Weights of a small image classifier.
Model: 40-pixel images, norm layernorm, width 320.
Training: adamw at rate 0.0012, batches of 256.
Data: trained on photos of arthropod specimens (BIOSCAN-5M), 48750 training examples, 50.4 epochs.
Rows from block 3 of a small image classifier, named by matrix and row number. Rows with one number belong to one neuron. Each number is 128 + 32 x the weight over its row's rms, rounded and kept within 0 to 255. All counts start at 0. Numbers have three digits each. After the name is the row's rms in percent of the matrix's.
After each neuron's rows are labels from the 100 images, of 14848, where the neuron reaches its largest size: "responds to" is what is common among them. Only what is clearly more common there than usual is listed. The data: photos of arthropod specimens (BIOSCAN-5M). In brackets: how many of the 100.
# gate: MLP gate (model.blocks.3.mlp.gate.weight, 1280x320), inputs 80-159
# fc1: MLP up (model.blocks.3.mlp.fc1.weight, 1280x320), inputs 80-159
# fc2: MLP down (model.blocks.3.mlp.fc2.weight, 320x1280, transposed), outputs 80-159

gate.408 150:119149169122147117104151102107171131176139118113089139141129102134121188139091083106089059136172134104124129105091138105100041107187111133072123133086122076169181127135125084128111176145115171154083146122184055171146133124116126106154194084
fc1.408 154:145156129112130137100159117096110164164101121079149130190151042121130152089090102111140038184160124180150137168129166088096148176182084159156114114093185114137128143099101162103114151042110153120104130112156101112178066123147103126130140100
fc2.408 150:084110098111110122154120138115059094133116088142090111149105193169151144129087136160158116077126148133147077148127161160092132114092186108092152179110145174131103118149166151090160150159155119128142175127133118075139134148147106148086049147
responds to: family Drosophilidae (33)

gate.746 095:100143179155191148152108110118109103151128157120145148230118153110115171118101065124148108140176141156111112062147092100141104079109153125091118135097136127152136169173143109157156137097127179137125112131180123164125117153152094118096119171
fc1.746 078:123179150164103150110120190112128157141152165145172173136159135157116093145122147118132116121160119168146165170119183135135133201179134166162147143111138116105106153105149166212155157120101128139146080169147116151111084107099153082165105163
fc2.746 071:106102144111161142120100128111141154119091119175109141167123152135142149209135053140141094136123168134165074071152189102169137135137158131075141089100130147176126159068146101132128068106162118077115145186143106106173096113149103101126073121
responds to: order Hemiptera (36)

gate.729 061:136180110129154155181128117109179108142131133171111146130135137137095126129133132141090120208127169118108147071105098137135165143159159211127164123147060133134120072111130144114131148105142129140073163199079151104086141099077122179111136155
fc1.729 058:175074120126159121077120138152087162140162093162103113114114169104132111139125094128167144061111131169147163156151203133100125102102058126099122161088111151125145138117141140108109152160073181112174198148170141091113085124138102032190109129
fc2.729 052:114067125132147131181114114170132143146093138181106136115140124111114122182119041081164089139030139148103134119065107165137120109087132143126110129109107104112135065097135101144101166162130153099101167104145158121163146141134093158138146104
responds to: order Hemiptera (39)

gate.480 146:114189171116126126206143130189178084128110161125135113203123099161103149140086077158077136096129100143131193069164078092163128118095113142085126087143096148077146111074040115124107076076032135136082057081143132130090148132148127050086108159
fc1.480 165:097062178149152149090103112076082121182125110153057134121079197117172131129097159134198090152211156124103083131095179140053101110156132121115138145071127092215115189133174173224122145172197161116155193146137094127162121132094137159165154092
fc2.480 165:166173118117140123132134152086113114160173135094113172085131132067093131131161151142146095160043143187107124178088141127151128092156152114137128105148087148104142132091116127126045181090144119119117157141091121129123151118129161123101118178
responds to: order Lepidoptera (25)

gate.215 171:124191114151115162149149049080095080137145115119110197095096136123118137094185179129139156108145128123131160115163080121123125082153154063081120150122116108084137080163127084114093138180132129165082113114135132128112139150172084156105125127
fc1.215 129:119179091132122166088128145114108086173121150140108101155106187110128114076163097160130169105175127073178144107163117109150111098139160156081033124122097103077096095095134091051105117184092183139117126134128139076169182116159127164082088184
fc2.215 137:135111084119129140112043128114069123159204174186124171109117144099081134129141095100163127080152089073062177114116162154139145126116118113122183138123120169126157177196167139138111140173160141158141142149157124168094100121127162066130092107
responds to: order Hemiptera (37)

gate.749 165:097187120083113114195132142160154133182128123111106110178121096169110127175148050086113111106115115145069151062142118083160154142112113142077127069104107095094144096123066100143148101098087136140123145071157118151134174128164099091092123114
fc1.749 201:123050066148108132133116114110099141129105153132083130154121116136184123105110179190156161158101188147114171169121130116146086117145146115114149119107145111188095160093140207140140151114185103104147117156131131197111092157063140149136136109
fc2.749 193:129100088124146125090109109132108118146124089152120161087081095105176140105090112132164121107142118087118127160151154170114153130153153068146121114125168153134102127080164154157107114132190173124116113146073071051161112141121147209136131141
responds to: family Drosophilidae (39)

gate.41 061:117097104140116096156140143096110084137148197103112137182125165126070140124157159146153142142110094181124185123124155070129074127066115220107047130126127097154114154140105145119118126087148107141135134160139099177150129103115164067166141155
fc1.41 054:104116147140196150156149111154129150144182100137127145121119115112135132142169062100086081102125172095177134072111150125068173168102127155170066151102130114125098103181098091160139143163147136129103169134106086093120177087110163149095116117
fc2.41 057:164141147176101113083126147163129179146124115105158084170192090213126095166118082147130135110136123100134136138162206138157155142145113153165155085108129152148083149119108083147146131130155188082126171085107157122120148158114203101106140113
responds to: order Lepidoptera (35)

gate.268 058:183176181123138120166086082129148141113124125163091130094153117117126142082159213059110119130113106117092177120172114089156135156131145111114103113056143123156109144125130155130139092104118164147150119056157085188128129173163124209094128096
fc1.268 052:167186147097132097105166171145188160104135073161094090109125171134131143121078116129116075126046121168114138094092188164119181118152118164186170066151120136101110129120081120154103135114114109187117156115098157153135153128175168080146171082
fc2.268 046:127106119136096109121105118155138129113099152148092115124155133190113174138095090101113067154087087097164114126052141074118131138136113090130142105088146203156113125087116093144159048169119106027131084209168119121122163105165075126125104135
responds to: order Coleoptera (43)

gate.225 062:101168147119097148114162125150179142133155154145168134102045162095133165131170121078130169144199137128091148150091134147124114088115110149120136146138185156070141099153120130187124117144112133118161161145122140116143197165081078117158179128
fc1.225 054:111092148118134136080128099152095115150124079145142106151165159150181166124095059157112104155110095139117093150176143130218145123190148088127159108102109105151138163137104132104163095125055129135091060115151094115126102129139095101107143172
fc2.225 050:218138193138152134119146121136039195117064109129152106107112089132146119125145112151127110147103103122125118115134108149185120138172103214133129127107163138138067172130116132126123137136171098052154107105153154161156121115109167164132069122
responds to: order Hemiptera (31)

gate.653 063:181161210133141078146110126200106110113085085128123118089237107192127124151143147162123159116066098144147089173124144146089164106137092145131133141079200102138097131120152131108145125170065141112167104078149180100114136154176108126119154134
fc1.653 054:137097057167131130131146127102137151125087172107177135139079118055117180092173164134081137176131107140113116122099124104159117085094158099085150069149126172132151085141188178110137205157113104131161160114124112123134098142125111138117130117
fc2.653 051:085112151098110139074084140081078110106105125146121151158107131146147139127200096088133097108165078121113185058101104110205112169142115141108126081099128107104133145111139112099122136153090142092131138087135155187209122119132161134135124150
responds to: order Hymenoptera (55)

gate.454 058:181156129203146141151120131186117132141112130169087129135131113156108116128090155147097135106103101123143140167101062141101117160100124167129132146078130167126150129076114154102116135119099072126068094118174090156108120160180132121090115143
fc1.454 059:118135138079143111091137129164115141125070087099136134151121177124147081150120207138116158140149144071127113121114167127113190152176166133159091161090113141114123108089110156135137078098059142131165155118126145113110092125120185155156110113
fc2.454 053:095100138119120100124093145120135109165117106133077106165157077182114127141134100162117116153108113154124065148105187097099115172163152129172112131093094160151172112085125041076126058093099136135097157082169124124154158140153176121154096110
responds to: family Drosophilidae (27)

gate.197 070:144175137138148130172161116051135118133126221091139106100108112147131143107115089119117111174125099140123171117119158116117097152142121130104130155142096133073144103128076117152133133092149110135105074096141154134133137107107128129136121154
fc1.197 063:128148105133107095102124153167092159127129074128120145141133125139124115121110196076112145082130119140166117172054095124170170167134113126135123156112142123115111145159152111060134142153110176098182142174149121100121129160171127115131103107
fc2.197 064:094113117085106177105125131142143156140088116113113098150137166143134157194103057109110132152180150144159061134103202058112100206130139128121177112075129125144117120182166103155120100136124106083079167148125143128175145133132118060121130096
responds to: family Drosophilidae (29)

gate.177 124:144132187178165119163148144130086091156098180156117114174079183141125175101115120134173139126128098123144099094074113108148026079153113150062086116106145103133152131079119101196137169123116121141095111160134116172138099150096154111125105097
fc1.177 118:098112107107097112183126137187172156118153073071125129115144071154103067153180158085085159160146107118140149154140126112107175160054113114135104116132106134090146103149117165090129053143109132125180137105152143072111157097159121152119126103
fc2.177 112:131149145112152219111121162138146092167161187131160147142107108151110117152082052118117117078154105135149091140155167149131134176081156131140133134103157185125118129169168078129128110147111061118088119152137133141157136124209173103061069189
responds to: order Lepidoptera (45)

gate.164 047:181182110158147082152077105162155171149110108141143169154178073133130143144142117076144122121169142125139186160137149112206148167132095171140180135121191160118117115147148133137101124142141136135116130178122146137123119117179061106154157133
fc1.164 049:117054089132149138146126117181125149101184146084125110103088103064152208112107110123151146147145141140168135131100082121087164059095165114134144055124085132120122115082125138210089149094097163106115138165153077128109133134166160116103138172
fc2.164 047:063095140131132111150113060123120143161108156136111127145130137187176165096153091160130137112155120135128128142129101157166164147139165115201106055155106111149112137081157086131140084134197115118098063135118140149173148110178124089128094092
responds to: order Hymenoptera (42)

gate.695 051:107129151158118137158077104108141188131102083132060134149106131086136095134171184048100142155114114131161124103105047108094180134136110109133123138088142187115116139149092002207114121164051112128113139130140100132117094158164089121131120097
fc1.695 051:080153125116149091128130101140129139096088049116146137125152156166118184144066106146105137099120137096108099155097143119167091107061130132156094118136172094079093157163145149057066164117173073152131132148177159055140139152074135137143102174
fc2.695 049:176129108145107126148104116078161108181147125155107134102132115097116099119049149105148056112077091124099106133122136145130111140164150070108122073123158149163110122120087105187094097105154154125122175066092163130169181145103104121110123106
responds to: order Coleoptera (49)

gate.74 122:130174157115134095169123120094110127177123121142098127186112138173121121136144116104165090153117121159114194127130096113107140071151104132052102115104075103081180131092083090196125140123140190148130166134150128167122182170167122115096096169
fc1.74 069:157146166145121167140099171102110146117159143077161114080130025111085068127109193106111175137116125077135112154114157091178169151146110093154190058133109107130108151113126119101149115096115131157141101109096069126118058126084151122175155070
fc2.74 062:169125123104118075131103148133140096170132026133117089180170112107155201149126033110125090157147068136175068110104205124136075184136115107082151080114107112174168099149153087142149139150121149144135177070128134132166140132160140113115154146
responds to: family Drosophilidae (28)

gate.732 163:065184163064116104216137133118106138138137077100067129162143154125114115187146109126180075123133159164104107086117088060148152073117146142090149078094103121101139141108075140144135202102116144126118165141148127159136150129117056088149096094
fc1.732 191:114158070119138145144189119110130143106116151128170126111135126049113205149159097113140086117166147121090123157108050147140082121207137134128193179147125107141127079143121141042094135150064122128096098085105170118130152104148133118122153118
fc2.732 192:071152097125130174160160129151135095101099104099146135128191156174103099148142100125155113143116124090169146100127122142097112123120157160109142125138101111110134061124113118039112175125083150158145087042132191156128155117188127096060072116
responds to: class Arachnida (25)

gate.424 050:113083131150126154153131117127188101149115072086110130129152115173170124091137195120136161164113114169174167093207115117190132108138110159098155122099168068135109144132134144093113103128157155131148099103149141075117101137130107162127127114
fc1.424 050:131107115138142164117134170096109142151132143162177102124094115080136144113139091087125024118153152092118123156081118156080125121137142123124122134141198166117086143135105193139078108122138174104123145128124106215169172130103173158071109129
fc2.424 048:145105134093142124144096046142081082123118117140138101152141099109116129163113135138136084111050083120122079116115110100134166158233074090121120080120146133144147155114151022137141135155181164126101166143135124153143138134148120094131120115
responds to: order Hemiptera (29)

gate.71 140:086167110114088080181139125129138192128153120126079138123126140096099129117139165107068170061153164142146100107106133120152096109113169128109108170121121144100112122186116123132130121153154072111096150149110100148115120102082099105166097076
fc1.71 165:088130153122127114065107120106165103164105122181130109156129126180126144171099077133130116152168121070098158155062149151141124137138115129117187173122159080141155121160157127129146114158176143148132140140152113037119163120119128164115174168
fc2.71 169:126149197186181157117103052132148140120135112133113201099170073122109104111138193120104139149162148107124114098157129123153090107127128080151143107111138101153131159153127106137149145119130107141103099111120113201142121109136102117203172062
responds to: order Coleoptera (37)

gate.588 170:145157063172127154207173107072097090121123135127143142091111183097108174116191089079176104139136107130126117136120115156121086134093126129129138154138102125087144061160098167171108179114102129172100200102108132126141132150119117112080114121
fc1.588 200:112179114073112071206121141073145188093102109175118117121130168088146192130134054153164116091096098130163087140074104136170147129103132132106108176147130164107128105103088131163165134120170150114102139082120120124143142109118112117092086130
fc2.588 200:164134120185123077151120089143084133119120074164097179073163168098106094140192139137182176124110091118147144106080114159180097114123126082099064154143085133086159086080119147160144157117128158185115137179135089127135134150104132137138100186
responds to: class Arachnida (30); order Araneae (27)

gate.711 080:173130193184163105156093097113091091120115129143133137121129160126106195099157091131130117114150059141134090160109085168166095127122101139106117088136146089160160085145095139194134133128126124157118122103124108121161093118113143096121169084
fc1.711 070:123129102124117109141134154113166139129131134170112138151116108137131110178119138180135204095125143179142179132074077162099171140142161098156174209123137157057130130110097099109123125098158161094168110068091144082120163118149152111102150098
fc2.711 066:167142160090128166142103130130136194163143119102148138113173114077120133077092040120131055107148102140152067097102205163130120140180100120155111093109149152123110148127160108149044097087107096120095128123124139119161056145141131067113127066
responds to: order Coleoptera (46)

gate.200 050:162127079164122136126113140112102141123152147118169123068140156131122114106136140099107107164159119132093176133158144175123133111223151133179112222165119097157138116174167133046061126182099155111148139175109141126103139157155076158137168109
fc1.200 053:147117177136145154156111120085072136112080166153150121131096156126108125161135127134114119117115091123210084114167097115150177146117105123086204068091123160100120171150152135139135117109092097114188137084133024154170126120143177075157084085
fc2.200 048:097099082114099132131088074171135201106088140188090167171128124178161159135096061128156123068121153136120089102071142108120099160169144111166177112143149118163121117137128120115151108167168118136138234097152159120134140107111130104137138110
responds to: order Diptera (70)

gate.292 068:175125087064128148130123080111121055165131184143117109137109168146111098148109132124095128137087096157100164076117147098173179136156117117130129184098116157080128116119141111134094184174063091145125166113116162125131115164165198078102121150
fc1.292 052:106151124156144155137155130152097159138084063092143106122160148104147151167156145090159090130165110076136067115179109156189178154075092157094180140137097106113123167147145117130117112134160093140096184132108115135105087109135136145068084124
fc2.292 048:152096122148065135108150149128140162144087129171114085146091176153112100187138136120134093108118092091162119077156170117068135143097111110112117071162076185137151136076175120135103157157181077142147150122154140165157153076116175099117104106
responds to: family Drosophilidae (27)

gate.625 055:134153142127101105127137130100077056125102159131112135126166197121172161140136177092093149071133135151030141097122087142158063101124099157154103188117117143143154111120072148074138115127105123133086115114171132146099153111117132068149119121
fc1.625 049:129140142159117140139165130146117107109168084116118109076142088105133102113136133054143122105136153128156045177117138136149184128160146158124113108143100135126153084152129142175183115179137111128137148185125093108154120177100133132110089151
fc2.625 048:131113184156063120144122137182183115123144086151137115120138118159157148121077151145119051156129143095105106100128106204114154097138154134132170102098146129151129113107145057083061136108153119082051116084160142172069178134134133135126112073
responds to: order Lepidoptera (34)

gate.207 056:147151108203150135104168137077137078152116060146102120146100120141111130141129093111142173131120114114110145151082098126145131087121131196124117234143108156085151067170130079074075173180199121172109094170144135091147145119114181149120134147
fc1.207 051:129111123147128109176116130156088160087112183137147155131111157115135141115134158077158208123159148120142139201143119168096193110133128132156148121147092038143134102135155176137129134113129079102170139093149185108113084122098079158104129096
fc2.207 050:169110090102103135146125164145145129140072138096129112135121120133161112163101122135097183143170136137145072133094170126149122175168159185154179034119140130114107102074138130082151113117077091107134120120184215123167149139133114165145079108
responds to: order Hemiptera (41)

gate.759 077:114164107152104127194102143103128071160139157130075103120049116133114146063147155106155088102138072156085156117119092091126134106111101183095130111079179097151116123123111078149041095087191151155095147116158153202149111143112134145074154158
fc1.759 054:155111144121182125075119078156124146113140067119139136107195131148136148174084096172168089105125113140145122079188163126086098075181145122137149192127104122100151178149085143183173044124079067107148174089103113120139142151126087098116108180
fc2.759 045:112155115138148144116117110159070126129109106136128164125120180188118159130139129134174089136087119155110087064097169103124093118135167089159086154138082159075166123158128216134192107106191128115135075129143149147137126143125113126146073109
responds to: order Hymenoptera (61)

gate.205 052:108130167130144151145125149109061073142139164102138109175135099142096094158104182163091134106175119121076109085145104156143137099112164197111171155083080125121131117113147198073082080141040122130103111166151096116141160128157189166136103155
fc1.205 051:159156109076081109098184141164184186137134095105141151126151114140120106168116054139166127125137126078105089153168091164034153127169111096132090133139099112138120117172126083158166123150135117175169183191112157150128101107061122120124138156
fc2.205 047:117138128142173139162159089149099070110066086119124088179102117223126093158139078163143131156109079160128123104113187098109121164171154120140159111141071116136138103124093101142175115101096130110105082088157163062115124153169104101166100190
responds to: family Limoniidae (27)

gate.137 047:138106113078132127128103186078207160152149065128129168104106121143144123136145076158141189165108115184202149149065119124203115148149113115136149180122151111096174127100123096180115156131167171091093133136158181119126126101110111117157207197
fc1.137 045:121193207123142152174125159186128093093163164098187126103136095113152165102079119127109079114087134102126113087113155120157155122132170105121100065136163104135094127155091174129120094141135175165152150091074148127122135131127190125062057116
fc2.137 045:154115140098111126159128138156105115138094108116118161132120109175115093158144126125145103133097127112125135123119159136190172161187144136141124040112131112166084077090160117144108128124198157109118086100094168117135170147157148081136106120
responds to: order Hemiptera (28)

gate.731 068:125133117168125147158162158122080000140113108101094134149071128190130163099114163138120101058204118133110160069076123095108132150171108166132128192091177111160131148123136122070094090118112178139122204122153112136091146107120131091120132100
fc1.731 052:178137182137147147122111138062116141118084160115125143163134149104105135154171180115163178157109069114092149120120109114173213158146164196164062083129108121130142141095108167144128168157125132105084026146142097180135092080175142136142076096
fc2.731 052:117124190132095070061128114119096142122090093112139149164139112136159153101105185160147029137138098143134097186114107115117179153160161147114162101171132153151113156102127181088132046087141047159093122077127092148171131106172082117095065112
responds to: family Mycetophilidae (37)

gate.252 138:138101093121132175133165113107070071176108173134077129126144125175090063141153158142165143148081093111136178086164133058103118090164106139074085103102085073109131091083133126093094134152095136145112154150167094165155142160130153177098137147
fc1.252 171:112150098158137119149083144144147153119161149151160144134082139083096131057190131110073151062185117075092072085150084129143111120088139131121087164130136181078131149159120074127107061150081124123109092112129138055112145143153090141143101107
fc2.252 169:109126106100115158207149111224147134141117137150085132145122131182121083136154091104106156060178097100167124125144113110117129121047151130068117138086095144103134089168101107167211108187057104135092085142136117150107133161146109092105112124
responds to: family Limoniidae (26)

gate.737 112:105167080125113142142141122156155081132155116155118147139079173115123172119165151081133067129171085144095163095144053095113095116179097126089130154105136102119134102119129081219126121123146179161097123106158147131113145157142104139116178109
fc1.737 052:076094179098156096084139136170173140137130101098078153150139136150144091112155135109087093127143196195127114121107095189071149159145165118182065141172187088145149111132153128149144143083131110123101100135145121134131159199180115082155118139
fc2.737 051:167091079121155119090106180112068151143119178174127111115059098126125084141167054163142142155130081104156138122087112105152117182127119142115091137121147138134151093081120137083138176152148146154144093121153108138166144143126159180133117119
responds to: order Diptera (87)

gate.404 050:122162204120154119124150149128199173125115178111159125112161106141107122127147140129098159043107135124117140190145219136090107108030154198140121139113175072114156133133145157144115093042120157148124113132126104173119097122176156051105099140
fc1.404 051:124148060093127168149083136089069056121137153135107131138128185195107149155100116146158148118149124111112130133103092064141154155177138108107126140100077177125150107121106087141148147177146099109117113135098135126122165131113144118139156161
fc2.404 051:098056160133130122136122125097116126106086101171149123167154143128136136187152128197134114122142130122086115091147138139149167169159127162163119095138160160136074134097120105114183108139165121052114117170138105115172138129154092129127114152
responds to: order Hemiptera (33)

gate.610 045:138153104160116103122189159079161113134144169127106119126106158142152062142116145123193135198119142119106159161087108091125189150127134126171152063118147135147142119105138109141096106075195152095125098108106110160174162133147106191111190097
fc1.610 049:167160169160157169182063123127135137121156150145139097184121137100098108103125097161150068115127160124159098151126116128103098058151103177121101129136093155141149138152120189066133122126137152180161091141121098112109063087114154101119079110
fc2.610 048:102107140124151170154117098136117131157088142116125145123132086201131149157090091095125120128118101130110148135137133124166130179173129096129147101119170110169118124118132123104112074168153143069104153177115175138142136093192130112134132159
responds to: order Psocodea (42); family Lepidopsocidae (25)

gate.307 147:128118133189107136136138113102124051110180126107117151063155151163132144144189163112150096196151157109111153164124082144089112155150106116138218142131103079158198104191127122149113132121135134180128183116139152113048147161110143091164173105
fc1.307 167:156094098187122118110120121103136134103138134148145117124179103130136130158156156117096129146141146095124159176129129101100121175170070151120137164073155114138153145125158107104166110125116156140121136130196124097094094183160168072188174100
fc2.307 179:091156182113155111161121057145090098116084086081116128149102133137154140128131114129079097129204138101156129122108127125096116109096164086128133118132150074094096132166093185171146126134117113098087151080103107110099127069072059087149108113
responds to: class Arachnida (27); order Araneae (26)

gate.126 201:123177152125167107173143032115124113156168100153105221131090115110068148125160134079120064126146089145097145091134110096124133070109120103090128108126129094100190127162079097127098139137111146223113146084176085147099157145104078122157148103
fc1.126 081:133081142177172156181095180093091121092146168117147137155150109177104166108114114186154193106116142142189091131143118122152146146157138162072112171125159162151090113105164076102187152138176148108155077113170179151112086101178191161119068150
fc2.126 094:085088124170102134129139131096145081082069141112099063136118114213144108138106114112178122168128094131088149066140145100105160152180105171150088097116168139183087127066138055145117123113162152086082182095151168138135112151146134156160155081
responds to: family Drosophilidae (37); order Hemiptera (29)